{
  "arch": "conformer",
  "model": "sound classifier",
  "dataset": "short read English sentences (LibriTTS-R)",
  "train_examples": 26041,
  "noise_aug": 0.01,
  "n_mels": 40,
  "hop_length": 160,
  "input": "mfcc",
  "spec_augment": true,
  "win_length": 400,
  "targets": ["voice"],
  "num_classes": 2,
  "norm": "layernorm",
  "hidden_act": "silu",
  "mlp_ratio": 4,
  "head_dim": 48,
  "fused_qkv": false,
  "qk_norm": false,
  "inner_norm": false,
  "drop_path": 0.05,
  "subsampling": 4,
  "layers": 12,
  "width": 160,
  "positions": "sincos",
  "kernel_size": 15,
  "mixing": "cutmix",
  "loss": "cross_entropy",
  "head_dropout": 0.2,
  "init": "orthogonal",
  "residual_init": "none",
  "optimizer": "normuon",
  "muon_scale": "match_rms_adamw",
  "learning_rate": 0.0027,
  "momentum": 0.85,
  "nesterov": true,
  "orthogonalizer": "newton_schulz_5",
  "adamw_lr_other_params": 0.0019,
  "max_grad_norm": 5.0,
  "max_steps": 3900,
  "batch_size": 48,
  "epochs": 7.2,
  "lr_schedule": "poly",
  "final_lr_fraction": 0.01,
  "warmup_steps": 780,
  "weight_decay": 0.2,
  "adamw_weight_decay_other_params": 0.01
}
Rows from block 2 of a small sound classifier, named by matrix and row number. Rows with one number belong to one neuron. Each number is 500 + 50 x the weight over its row's rms, rounded and kept within 0 to 999. All counts start at 0. Numbers have three digits each.
After each neuron's rows are labels from the 100 clips, of 14976, where the neuron reaches its highest value: "top examples" is what is common among them. Only what is clearly more common there than usual is listed. The data: short read English sentences (LibriTTS-R). In brackets: how many of the 100.
# fc1: first MLP up (model.blocks.2.ff1.fc1.weight, 640x160), inputs 0-159
# fc2: first MLP down (model.blocks.2.ff1.fc2.weight, 160x640, transposed), outputs 0-159

fc1.61:463471502411438579464348445538500436467535511495511506489540421572502513487558455613557508474427510443405521538414508485506624558447545503496477493474412513521525508534561453470516496491500448536514554553452521497495446439480537534486514450453496510505563519546416465484475584448499464500598503508604531542495513505411484541570498457506544515529429438562478500391526503534496539419534662489462539470499457564494535439494494448596440475482397518645549489497516527556500442520543561
fc2.61:572493465567592505505628479472498560551473546528499477486490555403541463495449523344521555523567501584585509434486474524470428374523530460446561503491465495483462478448489532561421498532508538527430447449519498467556572534514399521456469511538469521498460460464474517509494477552525493457450494544323551483485449481571461465440537508516475470453500501489479504555470489512485442604431359517536499573534504460559430554468451597513517530572589466455535523574439470465485539455521411
top examples: voice: male (73)

fc1.344:481401498449473571551455524450493504507441448536497420481452512390529530504487458515481493514455532572456525495489378553456573470572534497455477548536472520517458551476540454510447465522476444580548473533511461579522515558475498435531592514467559509514547520568504462470458424423509480546526491465599537481418406546439506408442440464509455458481437416432539517514513519572544598496459571553380684501525448478497527426502427468514468462523433586512500429477570511580489476474560558
fc2.344:546528502530506433438525526538467463498522531499446520430498486587469459571450535469492518475591474441565487550532613485508555464482423480550503519549564518463585521491407500549557631482487510427421595545475465411506523488505438458541496513480426585478521568413485512462553504501455493441496541565470479483468582391552555541452558510436539558509524579581550523473567541493488425437578388545502427513513511432469471477437496499452519608445513460507548465507447435441447417499468374
top examples: voice: male (75)

fc1.627:515627486547508693584469427462455528510482410555467497464499488513556574571522481480474521410423496485410545483520460513509479571425460529539509527502433513491538535452490506555541510513487506390498523552511509480521431510489449426411526567467478510541605540516467422489486523513545537493478538516515498520494565533532416364525418501516526495529487598477455525436475488382553499503513492443502569441572514487508407538522498479509416478560489369475491544408584460440494566467543467
fc2.627:495412475501558439421465491542590477517510536484494457527534563566449521458528542501499534548527475550543375481538412518518512463543589398529499525446525479578518559556469534488488534481566464498593399478536417422481625484538564590510468439426383499525477529441470525586558442478484497530447487525518534480546538454512597549513440464525526491563577485460535519599527523622501465621486486516565518562404521513429549478510427426480465457438498535556454550548487504489429457471469503
top examples: voice: male (92)

fc1.194:541476504480450585550532475481397550523520475502457516484464516634471425478489474512458520509504481477575464353515435452458490470543563520489476486452509444520550504419547502537512489609553525484506571572482504520485490504441374483491511499465429478601480489367483461525525604571451529561480515543528545513460538431481553590499572480497451446426421486443507542491493480466456445505498459478552515481462485512413513528520494564484440683502531341555493460516584493532464488580507510
fc2.194:481511562498482400528463519496614528552473441486479503430558439352468597487453533536429528548522482508412512592508528527556483507465477453502556562469479406476491489521465471398476515480521453545479558460457544541538460464601568516525514420560546533447444602596558457542516468478496420475548522501513445429500451560480532478489453545593554550497558565587514387536515500567556498493519530536410558531480501517551449477439511503549588361504438571477491466529410505455467513498442486
top examples: voice: male (84)

fc1.126:450505537540487574551531512456482479557562461443538507444453478596474470563524472573494588456412510537494445373488476497579661519410535469378540500540463443512519475526546519541541535487443537391461555547450460510498505457471545431522442516473407544455538428425462553575476462571438532553549461463543525575527503420529494466525458515465552480590473607578440393517446548496422574548495469515529527491529607464526439505468460465522460435486582536495486503501459454526523512497541533
fc2.126:450529427522488410516560501545478515487466536532404468465494541390474565538441565398577514469536540429591508499486447450543413508579480521575475499478516485576469551475512471425483486552477457522633492403488559472631524504591491532516546436492578431495486585523440522532501494411518460498516469477407378534585432567550518470535492471455548442500517519462480564480531348555493445529444596487494502524505534508438556497576489513523500535460505555530506457555547477471573475517532554
top examples: voice: male (94)

fc1.197:428442525441470504491505463473502480555542502467554522525447601544481582498531452466562427455503541473475528470474513471555513393522490522489458474431484447418531471502463407481623527470497481417486477603510437613538543601522503431512533398484442551472480494479448513585453472601361559501391512483466485476583507465454520554510551508527530415512453528531445479464490450434369524540531515566511598416550492491574401519532504513574490461524535419527504523445565512517529505537461564
fc2.197:447522422525553488556521504514465411396450472519482500493545468463552510568585558527425504502562550567522400477518461516452606536460503533503509514521469466650507507517523605499455483478536469588608549411535597481531531428552467528486550500461560405551478423471516445428473554496584439455573497540522424569488420493552480511475490533493597599544513547483517447532427492489603455536500522466510490591467491531424577453511489480443544473555471516469468464494434391482475498576535465
top examples: voice: male (94)

fc1.125:492550469569457578439462469463495486554470540452503507419553492491511484578452406571550514506560546457506522526425491569533486524458501561505447526473392460539561489600520513420564483566595523450536574536512560467471495480394591460487495496476492405518530505438495502491498485536485399450454492536519464594603613531497478441550547542554441538429439548526415618433435429463536477543519491501529481503487460541410468417573546478444498543548455476566546571483584497488544580527562550
fc2.125:400487539529518459629424505571494553465552401557527525563442535492416478503514559409478528504398527535554476490542454465566455530494488439474488516428522580488492551370520528534449460477549368532495449550416464437536584501551504568495503439506441424438474478503535429580463525436454487532498561439486510449541427490551572468459481495535506465499520529512534428575528427545467500505524591475492525511465555558591485570454396520586466429566521493510448507586447471523415497551495484
top examples: voice: male (84)

fc1.244:440509469496522549491447400485460489451464424497529449444429487515579602529518487594553471514441494480408506551557547535508538480439493452384431533523430545461461495473501529504544573455427504478452505587522423538573481490572426389493524502600496471411480441550505434567499493421466457540568524518599521506466496522499441493418485543517532564512487472508516587578434552482456525538444567558461494562494505472439558575450403531483457544433457565500496495572494473574502377489573426
fc2.244:609594490512519432443470540516549535407490490496503532443578461464531519492559507465489515464493518492630446415423492480485563464476540536555468391480502481577508551544521461547470445453543460547524518541579523483417573494510556544426508540465485579573549507440589534496444494542487496392468546518421480515437504405451477466594555493457473463405524469505431532421534488462569457525461421453501447454509563386446467499545516547522532569525433515512615546552542499390501594498496525
top examples: voice: female (83)

fc1.232:435464519489523543480526436538525430437461414440475593456554565507559572575540403461563452512400395459562445506474564550526547469501464506489500549577495540559502532508499430498576499548492489378414478617495489510545389502500509503503549502472476554498399529518542577486465455482517475487578437554543585444383483491487534466485479523530532544555525461524505434493505502431476462446436527458463508467420561538468478514531471405581519555562582477552479378520457504391501458484451550
fc2.232:545502482550436432473486535481419534506571585579524428444477471497514512463500579472513539481598527475503510466442478538514503510500531526495459403470481443455537486492528570460415443414463405514580494493489519500526575425470532451462505465557550471448555456498488431486516509447408542514377602516484478544565452478572473413525491511458507462459479559452444553532549529488519577639518458557500472562475450433483502526464490560393417466422399633511517564490594433577523540535524451
top examples: voice: male (81)

fc1.180:455607342536451478560483538525475504483477541528475429512487412496401578542537445457569480521535477494502517565461526416608485570527537515454576625444555481461479444448478522481548477437520569401573522520544504471494491477499532495479513473499517483441445551545542523491488474468499479403519531535458511508567530521605594494470537550521538435468521486548511479458488480439570457544495484540445387383499532499512476453658512420509490514472472438512437555603555487472521528584483587
fc2.180:489379551523491536474527496539495524543479460479532505501468595548513437505466484551507581511525518473509461361446404512484470485486441443462483372567421519595610534476578466506476543553454433639526425517484474524461525544471444469501529450471491500508497454470455507465490441544462494579449547490563529563491586445492447486520423558481479603571575504463515501529549502481424485486520536398487613499502540481494608569502513576533470483564506590488539434469432434609447512462491441
top examples: voice: male (89)

fc1.511:451435515480407497392499521510547526455460456499547467508442482526469606530475525601505531520434551454470481408473609490428474473477434424412528548456497492474448566596505553551535447535410582525524428481479529546481518468470455532591437541555521507500442533498518479528511484471542502396505579502514554480492429513623637472417412427531527543534493517617436515550518489438559535578543442584498502377548518505470525512497487523444524513493547587496484501586459520528497475447522458
fc2.511:503540350477512562555504418458442520490569541488469544489554469496556503433486538457560474441519481440553539513573502478495550477500534583455499383562480564433505531387556426406566501441457476542541511488534512456496508572552580462474522458515536480509546487417559461409481465562406473519542468530414479488434534552391437472493532540508481482466586488441510480484435577494497476448379500440539468515509550417475610478556558517445482513534471412558574515448530418495515523600504548
top examples: voice: female (98)