{"model": "sound classifier", "dataset": "short read English sentences (LibriTTS-R)", "train_examples": 26041, "noise_aug": 0.01, "n_mels": 40, "hop_length": 160, "input": "mfcc", "spec_augment": true, "win_length": 400, "targets": ["voice"], "num_classes": 2, "arch": "conformer", "norm": "layernorm", "activation": "silu", "mlp_ratio": 4, "head_dim": 48, "fused_qkv": false, "qk_norm": false, "inner_norm": false, "drop_path": 0.05, "subsampling": 4, "layers": 12, "width": 160, "positions": "sincos", "kernel_size": 15, "mixing": "cutmix", "loss": "cross_entropy", "head_dropout": 0.2, "init": "orthogonal", "residual_init": "none", "optimizer": "normuon", "muon_scale": "match_rms_adamw", "lr": 0.0027, "momentum": 0.85, "nesterov": true, "orthogonalizer": "newton_schulz_5", "adamw_lr_other_params": 0.0019, "grad_clip": 5.0, "steps": 3900, "batch_size": 48, "epochs": 7.2, "lr_schedule": "poly", "final_lr_fraction": 0.01, "warmup_steps": 780, "weight_decay": 0.2, "adamw_weight_decay_other_params": 0.01}
Rows from block 7 of a small sound classifier, named by matrix and row number. Rows with one number belong to one neuron. Each number is 128 + 24 x the weight over its row's rms, rounded and kept within 0 to 255. All counts start at 0. Numbers have three digits each. After the name is the row's rms in percent of the matrix's.
After each neuron's rows are labels from the 100 clips, of 14976, where the neuron reaches its highest value: "strongest on" is what is common among them. Only what is clearly more common there than usual is listed. The data: short read English sentences (LibriTTS-R). In brackets: how many of the 100, against the usual share in percent.
# fc1: first MLP up (model.blocks.7.ff1.fc1.weight, 640x160), inputs 0-159
# fc2: first MLP down (model.blocks.7.ff1.fc2.weight, 160x640, transposed), outputs 0-159

fc1.413 104:124097107141109152107127131178182120125158105090141099168104149151194120160132144134137179118103130148125116170111134108137111129136168127097138152143128141120112141138089131137147137097106089113127126110115112118176089169165158112120105110077113083134161176162179124146098091094107134140124120151108083114131132141142130153130157113087116164156113124137076130123108114165148135096168119136107136124149116141136160110104113148114119139130148097164096108140122110113111158115144119
fc2.413 093:145165148146168119138126143084117140121118103156127124100166114147083116144161134146142096118152124107115104059165143140115128109134129145135115163124142105119140139114174120109115111139151146126144124093137108109120147092141125169108123145141132150146085057105116112119141139166137121141126175089169129082094139145142152103166129116151113107077094108131154142135161129087079101175133116128130139129152134133175102131203099127120085111119128167124121122120157147149117124127132143
strongest on: voice: female (90 vs 54.1)

fc1.87 098:113102093165144143118097132135116127128108129155119073105131096124143132136140125155167134141157131086091098181106078115142117060116141160152103152116097142126099152074118070109147130137110132132173119107104117162124127124091167137167087081154112139154132117119109099133129108109130126138127152121110128149130110120151097150121121112153150133158137088146118161141150138141106157117125132177096126122142081100174131173116133117146084129144123154120140152110136111162086124153116097
fc2.87 103:128110173103109126166147139111125101185127086128154163150145134112120123130135115116091125120074148171153128110120169120087139170144126120134130116114128121149173131147099125122119105157158111107125139160157081129126143150116118097130153173128143119112120105163130142147133121146140134157137121128159089063104131145123153130117157092121122153096075143129120090147139137093127089124121141049122143146155156115086112104138108135094130170102155131155085092143121135101120142124138174
strongest on: voice: female (100 vs 54.1)

fc1.58 097:137123173138135160105115136107147097109108136140100152141106127122153092123107100108110167095153155146124164153096152127104132099115150106137171140154125152128162134123149160103123105127138175173130099108104116108113125123100114124120127176117114136123161128097128102129110143102150115086101106090116129107155136168150129164114128096095161135153139148143086101166144137124153101084148140108100075079082119124143183106119120060120140088152142129155121146147114149129109101132137093
fc2.58 100:133118084124139107131159105155142135149104105118127123132135157104121098123097129103178077144131123120129100096123118115191096145135134130129107115150123100090102129100146127105161118150123112074122117136117111156143118143139152127121120132100129106135074132144083120117103155136049121124175145126140133112110084137097109109142140157105116114065117125119163120108138139151095155168075157153140173190151104124107119109123126167132152158102106110116090136122134100123177125125127125
strongest on: voice: female (96 vs 54.1)

fc1.302 102:086134124107150123184109151134088135129139145131109101091141138123083153139115149141086112146117139157083156109104153138097092118132069098117116160102158127102125105116124123113129171122152138167161172096183165148123129117100134134181142120164131184129105074144149125105155157126165157092120166115154111089121102131120154133145106133159096111085124112135121167105129151091131122131129105116120165096123122131116130107143144152126132093146101133151131097138129118144137149084131139
fc2.302 098:149110135114110128097119091139159139135141142112161163148092130145184162133138109111156143106116125077177131124141096138147161112120150124092134116103138125158158113158099142168159090121138114106106093108127125115131154167151097150123123143130113122139114166098105134171159102122101120170112065140117131175140134138137100156128138153079126098187132112113137116148103104167117156089136125140120118168126128094111157136083163147130122147121139124096163150129140147114134110196142116
strongest on: voice: female (98 vs 54.1)

fc1.177 100:125104097157163115127151119133151151153138104115093132120171132114123130106110105124111122150097120120097112135152138105114106152140167123151118122122140095131108093091165142124124114076142074118167186135129117114100091118130115184137127167112100151135176139129122151153137110124120147091122091130152158157153141165114160127135096111114147105122188062152121159154113128153113113162133122106112086130154090129083168128117146119120136104138081158135121116104151107159109105106089132
fc2.177 110:119148150179136123098136104106164102143124110130103123114136151110098088126114123125197110107123139147125132060123131115161119108121110148100139111141077121105150135151130141132156151127097127093120154134098182169139157151148144122122102101120129113150124114082116131121110154172109124152086137097135097140124083120102118095144113150100110145099081137094153101113098102112119140131137135106145128157132120142131101120128085116169129133127166137141147141153154098065103177095107078
strongest on: voice: male (87 vs 45.9)

fc1.186 099:115148154147096117147108157115093130096124136172138154130107153174171158100112097142102163116129144128134126068097150144133163113068161167103152107132112161102124121101123181121121129150117139119122157119132127162102107125109140092122098135113104107140150120104148125119138128137121099154144120074128117121121117122093130113115153146142102114127161135141158166111150108139127137138128092113121147122123099135108103133111144152120164168093117160114102088207115100195136151079134144
fc2.186 097:148110139126104156150147118146157133107121095087148083108114113119138144141143158102092129171095116111155185146142119130129111128170109117167111137127141131104174129133126084165135139117132100095115097140149139116164143111122110158107146115139137130082126141104099134150144102135091127125114127160072179169131142150184134153182106134099156151130091139143147072097143122161147131113150139126137119079126143131157108134163095112131113101137139142144122168061108128149164126124120129
strongest on: voice: male (87 vs 45.9)

fc1.23 106:142134141152107122098182110087153119122140159110113115095143148110132129153092145134095153100166106120146121148115137138149129140173167137156111149115166151126111162140146112086153119157140116140141185111100109112106083116150105114128157175121152139145100155149110137113155109106091110126091164122148124136172194133158109135112120082109135123136114095165114141092125114117136095113135146104137133130175095130099168151122144141149137061116133130173139140101176142142132162118118124
fc2.23 099:116112119128179129143136131136088108158115124125124117142137116109136114103176143126154109154091139135088103068161109126154148115145119147149137130143092100097133097153117153143112104119129105117155088129135124131104139148131121144077081102142116109127146143061153108159131149141130128117124087124133103147127127111107190071177141156124133127112172162112181122130145135131113149155134086112106098164109160147176090102153114101145152163145122103087109133153100128142118157144131102
strongest on: voice: female (91 vs 54.1)

fc1.503 108:128155078171172122144173109114101150162097145146073123132128131119108112157128146146127124082135116143099106098085084069161162147113137152115082120132130154151117116166127128097141178168109115119115131104162170138186121126121120126109152107136163104119133125143132099110130145095123146130136190096139104101147147092143109115128088166139089122140133092121155088119124181143108129134175121157103108111123115124118162116128121151137158142130161109126148124129111130135148130114109131
fc2.503 108:130128136089090125096101110163132128104139137081151158117128140116127143146143152147160135146140157121148132150178153173087088109130147107116200143126152098149110114114121138161129123129159127136133157100115084115075111111133112126146124157141066111150131138106185108150082099159143106176122089123161156125131131128158124154126148101118150128092122160124122191127139066124127156149084116093152153119103130122114144107126135121116113154089131103114142126129137139111105161130104119
strongest on: voice: female (97 vs 54.1)

fc1.314 096:162140142142149105124130107110133161151110128107080094134119136060099102139122174142140136067106124195131131118079114125136147147168116149141121172103175113106139146111127167143125113133140133108135133133141146136166145106123120102133131107104124118158087112160135125137132153115140129109160120114115137141104133105074152136123119158126142141118085161107118109110112139151132123154140186148137150128168118106126073098109126151136118153130143115139195088159105131133077152098094158
fc2.314 115:115094110091111116102085160186093101086113134130158178117177157143146175126107137146092150146150157101110151148165128145126114067096131123097120120144136139113123120105139115144124135122124107148166141110090139114131079151108134152162108136139154171109158148145109143150136097150117147109131133142136129122139100142148143134115100110140093082145175103152134119138136112156124111064108084124127145121083152129139185146147120083101127123113115132093101139150155133119118120148163152
strongest on: voice: female (83 vs 54.1)

fc1.447 100:123095168116167127110137143105130123153140118167144107136122143083085139185120126155109094110150092177136106122161134118141144123134185104124114093071162191160125132183092125104142075104120083121164103100123147109128129132113105080085109147124147113109108125125160117147136153142125170119145142098127119138177140136143162127133104183133134133117145174119121103136108136115123144114118113142135154152157120143155156122130103117145130128120138134162149161131106140105153137102082127
fc2.447 114:132153081167106162130101115148110115164078141155117107136187078147181147118112176109181158137133175150113105099093111162142104113127120142120157124158119139111118117114127132132129153126125160104108174102120135117138095109138155136140151092176108131152148142089151129103120121124085080157131140147144169141150125149124147116105114091132140155135109119118149170069144156148137137121131123167121122140106121129151131099129130118100145118129100155124105098120144121119059122171129133
strongest on: voice: female (85 vs 54.1)

fc1.322 091:117164156122123151102084129081093107132147162164126153147116158125106133105093151092143088115150099134166108121125089124125158081101132110150113104125136154077130121132079129090170114125112171146113152108141149143118180110107149146143100136152089140133144164120167124130153117110070128121121078081127152129109143101130142140111148137131150101159133137124131137140098133145118182116130110110149131176158133127153081152156122135145162139169106119084114146161119122149122121163122132
fc2.322 080:126089091155163098162176103151144109131119113143141105134137138135164123148137141154118150150104132141126125179107128160123157185171137102104122098108116131170110141148168109169089125157155085101153130204127127146136091138133138089131148111122130115131114104103101132132128153155163140145117172154118148129180120123093115100139102176131127148163117112133164105117170124137132105122124168144153100095100130137131169154112165110110114115112118147168129137096113120101124124083126144
strongest on: voice: male (89 vs 45.9)

fc1.570 098:124169181142122162125137136113140165124154117151125154103127146077157149096106122135105125094158127161135138094116131154081161136111102102096085154146118133112140106116134108136132122145117091113150101157114131135068102111112152122143115156094154159114163128102137140118173100114112103100119109084141126093097114110134132122120117151185082129127145112133129147123116163103152108098146100113135087102131077156133170098094101123114165118119143112087116138124109117139104191148138159
fc2.570 092:134097114100099125126100145135112099129099151128151091100107132147167131132100131118167117181082149092125160185131120120188118117138165122139161106101156146134146139149128127113129139113146157134115160104140100114150157118109087107143155092151123118154125117132143102110112138151105140128117157198131150153157112139126124155134104103080117102126117134113130100150158102177079136107081157124108114138100129104136102131135153106136107121118126134135105124120160144113141043139097082
strongest on: voice: female (92 vs 54.1)

fc1.217 109:121127136148126089077135165105119138171085071134107131142111119118156137118127137084121159133173118143119127141113101076118147108165112139111065161083111171108083173114117142157112142130127135140147136170113152096111164088136149138139143125132094132136126106115106102136146129115137150132129152117131143123131129104118149124105102085138131130115120108130134108144133115163140148066111134138079118188135094156178152141145119186122103152145136116144134126141129142151064130141157134
fc2.217 109:108136121109112146202156084133107116126138122132132114152162122177091119170105131139151140127060188103101121108153159152110134158124119109132150105151160100151127102146195079117127141131130097112168150126120097143139130170125107118131122144114153110103142135153142148109103107154102114141125118130119100110139096130152134120106143127134129126146098128129115129121135140079124146169131102103171152090107165128093098133101117098167092100103133151129100121112112082093152137121082135
strongest on: voice: female (99 vs 54.1)

fc1.510 100:135127103160100124134114112128137113126103135091120081146114118118120158139129158125140138073144147178126122140103134111140102121130109107117139138155151109087148141131122137101077131175135122105135140100128125112098087153143115132113155125120111122111113094129098140105163134130165112095078101155120120138173123100126115136114146140131094112155164142089159114094110165161115138106164126118121106125103141154165155072056130167111075175126105119173137139163115152134128144174122168
fc2.510 119:156091126108141117084122121170136147134151104160181170110136140136121117118119074130144141132133117117145119126153104128119136085106178122153102112109151147169083107123202104113147124134105082189135126101145091115131146125111120133166156150144156148132177132157178111155113141148133128129122160103155147095088103159134157183120111113133141130138100130167076152138138092146140112142127130140127164118113115097107100123154122105141164106109148125103113137113138108101112097123153112
strongest on: voice: female (98 vs 54.1)

fc1.440 101:096143094140081119102104158095164140125150158133133130106103142049146218163176105119155089153084107145147151059161134116142125157109157175134177147120154137150100147134142124156121126136119125095125128125114139127159112150104129094119146150099115119098137109135149132154139130131163118148135118093111128109119130084126143110133112118109154117126107154127096136169147141149123123139098145109109131107130118150111130159111129145114142134148167127126158109103123085108172138113092134
fc2.440 091:174063112101145118155123135131091090138116131110140132155165095187108094139086166145138137126159119129073123169105126122112120158140062120100077130128110109120139130097083119105129122108139116133107138093151135099114151111157097138161121124149140137162161130130152109121135131106106125153138154173112145139130141169145147167138138135134118143113140100137139127088118081112135167086164115167112088139144113163172133131110121125132124122157110130111158145135164152167130129145164102
strongest on: voice: female (91 vs 54.1)

fc1.252 106:089085157118120128117092150098152155115124170114133114128183100138149102122102129137079172128134136116119162139123122166155163107146141140125136108089116145125082124112158141137119115107135143170137146166126141155111108179168092111104125120098139143119150124125095079126157117087144108094074134161137158089093089112121142122099142138121145150137084166136050120101152117139124140118124143111139117131108143107121168139136150108108124113162137142177132132133126132142093145175145127
fc2.252 110:109129113125169138127185117136131150151161129140117153153084167107136153125141115113125079127081102112114112161169094116110107138081151108159102098176131127135160136124109140125153138123105110099110111096079081116155150111101188157107084146143096130126099114133124121119107160138095092146169161107131107105130172146114101148164146122113142117171115092132137111123083129120132107171105134143107152124137118182147095153128102144131136126127117122091115124112125089143142093099122115
strongest on: voice: male (87 vs 45.9)

fc1.387 099:118134168152137128176126133149117045156118106101076117153161156120099104117100135121068125102138150166083160146145125129164123128063143109087169154112098130106145177102160156136109106117136148104126097088143115139101131149134130126162160166127157162137122109103117129126136133109168153076135128114137187139131140132121120129129131125147107121128122117125075140164128143155138141107131117091157093093103109163118110132130108146139112113114111126156121110160127145148139130144157125
fc2.387 093:129132103125105109062134109125118147105122121128158145089097122113158164162102091128176152123122116141146134109123138110137133118175130100147106097137163115125107081110121136121173126159128076129145133155121182103176123154118142130100103112125103133146123106152127136119107139178033109143142135148123116144099079144137160140131102127093146147152103142113172107120137128110093093107104143171112156173164101102149152093112143119121154118119119121086135148106142116127127128140138132
strongest on: voice: female (86 vs 54.1)

fc1.468 099:116140141161154131132122156130103111135117136093130113125142103083068143128115121123102132090119129115113144131090129118146124127151093139102134113147122115156059133132148079118160149093135088096093125165158121158115139125126103129083125136128158080149188119129106140135138155105131097100142110123123135105108157117111145141127134109104118161115102144106140156152136155077125146130141149113098151132109113111169125115168130186152068108143085162155149069123128156173112156141126116
fc2.468 117:080105109109110132117117131147124143138087161126108138092136110147123102130164139151142084154122140136152091111166145088113094140100112123160099164167115105110150125128112159109102137113138143117110117120083138075125131168134151108147113134137120162115131152106164125149120116121145149169168164110130141145134144114161131150088169116141134060128144135153164131132110114130098122099123093132082107151135104168105147138073106091113135111117197098109139143109147070102109120123136113
strongest on: voice: male (82 vs 45.9)

fc1.487 104:135159124110133137164124102122123115165128170111126101145165101109093133133108160172111120116126115168128158121127152148107097093094167128134110193113117129094179164146116116107109122092094135133134160118168112097107173123139146094118128133157154114127119105100154126074109127118140099092140108171141130133099132167056155131138158110152138117076164105100153147118117160103143109121133172113108134143124149092138117126117136123171160113149135129127119149137084151133150094133147149
fc2.487 102:148119101153091112088117147129153139121137081135148121096135136132162192135116095088128145122148114109147118112124066142146171162116128094100124096129155159113122123120103118165137139157177154123134113098097154157156098142124102140119163130085136181133161093157115110185162137137131132145132112081121147138157105111172149098165089120104116156188132113145100117155141095142098135109131115144146143126153128120140129107098146133094107138108138122114118129147143080124122150136151098
strongest on: voice: female (95 vs 54.1)

fc1.182 102:123124126144130120142109126147115133171139112139098133105144110164142138168153120141136114156109109087120110144148127132119129139152118166151113135117153142137157144090179106126108071135073128117144083108097121145133130088136124124170129185157112098118147125098156064100119111113125079088121133128094137101147097112078149149137105137155114122125114096108101138167101167087127148154125095114152140112152121139086136093124134126149130155127155067107156190162144150118136125136128138
fc2.182 098:134127112160102122148129123123128101089141116144181127116096154097122142121100092117100120096139119157093108138134110139151128143110129103126183105108121142142108101107107148085147119159146129131118161114133112095109156116126152104119135121087132185131112110192145171128151136113124152182132137169124098124068132162132109147106132102114125146106153120132115101098130096199126136147115180159141096115103150120158116142153100120112112121143161175135111063121084123128100124120132119
strongest on: voice: female (88 vs 54.1)

fc1.190 097:152153143153142148143082100131113113102147108128098120110117119107156133104101123136061148111115144109106124122105175144148115151155130137109103122117137133134142152099105114116096131106102145124085136138135110115077200127137139101091171119146148101151121121140167135128167154114140141092152105120115130131163128124102115178136151109142163099142149156136139147140106108157150127146190118135140146095109106146124148103132111069107170117121114095214105106128115158147164115133127111
fc2.190 110:099116136121116141103114117155130139113092099141144137124108155132119082126131107098185157135175080116136133131142116121112149109091132075132139120125124116082106106185128113118128102149135115090163091129110168176156121117139116130106109144133121153110129138153111137100118128111098081155143115089129179143153100114139131074127108176083123164082117080148131151081157168118113139144114141134117143161108142149147123115134123136176131153105135123090095128110135096090121124128103167
strongest on: voice: male (97 vs 45.9)

fc1.437 095:139143152102098116107129091102107145144119108088160115111083103131115126161098122123191169175129115078139088155137142148168101110171127125117128124092154150115132086108137155126134126099113110155140115156127115136163111144103133143106120136139083131118130097124134164150133178113166105134115123109134131113139102102108105105072131135097132130136143149146140129137112122140129141085119133146162153181122120151131141187102127056120136136118148132114094082145098177137099100152129128
fc2.437 140:167104103142134096172125119162124073137101121146133098120155122107098100093134097104110094063142141138106141178140161118136154138084084114126103112137117135097133164158104105125152172149098130147149152172140142138141129121168107126146095161108114143103145141131079089130138108139096106095114139123163099116157091101090155133121154139159136127118163134153089158167144121097133144159105134130108116099114141151125130118144158111143102120141114125135157154098096152106102134131086152
strongest on: voice: female (97 vs 54.1)

fc1.180 105:105136121150148098159144086100110109163143113114144144133149129121134097121150110112094126115101115167105140128121109122084092134120112164117137136121132145123133100141160104110120120121162146177123126123103161128149172126149138142108155154126110095172142163102091157167161142122117102128161149104092147135097104165103170141130106117103169100117105143094147130131103116113068117144174170110158141093145083146127152166119096100154108153108091093102129150143124120150126175107079121
fc2.180 104:113137125140115122119104153134139141104093154136118176120116113102117165141117163147111129125149115099147145099156174130144183125144159106117152116152069105130107125080104173138118171100138075114112154139156146126104100122123110122149082101167136156108139121125091106124110144147111139116142117144114127129149130130150091124107136110168107186122162141112126139124120144117155122107104115147108110178097176140098129112103104177142144102121153190160147067133159123105124110153148136
strongest on: voice: male (80 vs 45.9)

fc1.325 099:118120130112083109141146134144086089122081161065097099097102154128090168120145137162135120166167128147114076137069119159141157135155172100117122103127118134128136136120163111120095169109122170120128114085145137128119133134107126130143111120139114161183135107177112104136138162130163147133133161143126159126165127087155117152136118137128136119136124111134138128143121132133118080139158146128151141135128146073096160128173111142154146131136169097123125103160111118142138174098140173
fc2.325 118:138148152086163119124098126108153149133144128165167129159111154098140142101109145131112164106092112119132150109175172130138123103141103122094155136149150118184120149118075151118151066174132112132160132143141146118110123131140101113138130141106161108096116148117142178168123095164083138152149107090129095157120090137156182172138149126118114121160153136100131151111132131134116119127144108092070115098099131135174119152094136109122139145112110114110147129150170162115115104137126137
strongest on: voice: female (88 vs 54.1)

fc1.31 099:138106114169141137114134163183105148067106116128156094123089118116151162140122128115138180147128121144114158121121131156135153100114140118100126128133151141146087115122123085114150130152132133128126102134095098146147118141089112095129115112144103130148121115110098120148131133132133120113119169156140082141096145116150116210110084147129100125168094163162182099138118159131143123134128118156116045134096161138147121096110135152148112115151119168118132123166129160156085130103143140
fc2.31 110:148113120098164122129114115086120117147146132111131130147185128111117116101141128145132065115113101122136121167113130110090120102164113197147102163114114108124215130138138116120093099134143158154120152154156102100105163128133158160111142136113130095106130159144153152130092129120092138141093124086128141155164101162105118109124161122118111123092119067152086134118126103139147126122114106115128176137159130126118117141163106091110153153091121099128112107093149132111149115154122161
strongest on: voice: female (86 vs 54.1)

fc1.596 102:139140113132091095116133123111182138126076132087177116146101147136141100134146135151153153124128144172108088170085143082113179158133172100136120112103110225109118112143133095156114149096119142164134124133157163138160110112110151133127143134112100127136132129148133164119118104091137112138103118106096124141111166133142135135129150112062130087111159094113145107146140128177128135110140127140123135138163114138123119093194109124140130123099139141144116116162129117152128135136138148
fc2.596 091:126139140123138118133142116165112153154166129150096137110156097153093171134147135100102146120155115087110173078139130174107106102129105199118152150179154088124101142115172128129157154181147147080142101115134105137126165153133082115159126095117144112108143106089117113152138111171134156097176131119136147123127112144149158123107123148168127155133092142128151122117146108104151153148118103095094144127134131118139115166101133140127088135167111128114155160102099113134136130132098105
strongest on: voice: female (85 vs 54.1)

fc1.227 100:138137173121125109135133138144118111105133152115143154189111147111120130119134156096104111144132119110111181094107129168140107131172106132118144101146115130156148127171131156104142149157104063138128099143098117146136136132129092123133157117096139079142121137155121101130134089113125144154147103149119149125090132111126117114094156140140137116155140165140147157114105114136126098144157120082097163080180138121158104134110109135121148183097128175125111067162098153142123130074149170
fc2.227 094:159134137103129179124102124115118150112078122147132098104118102149138125146115131172129132130125145097171130173152149125140129105098153154152136171151157135100042149108113123158091123087127167125149156129158134115125148089110136125085096093118088157086116110112166117181102148127141112115134125142109131127118147150156132122178138104127127111135108141161138121103125148133139135102157174145149143137106108159121142112170116110164147102152155089126143167114156104132163147175122127
strongest on: voice: male (81 vs 45.9)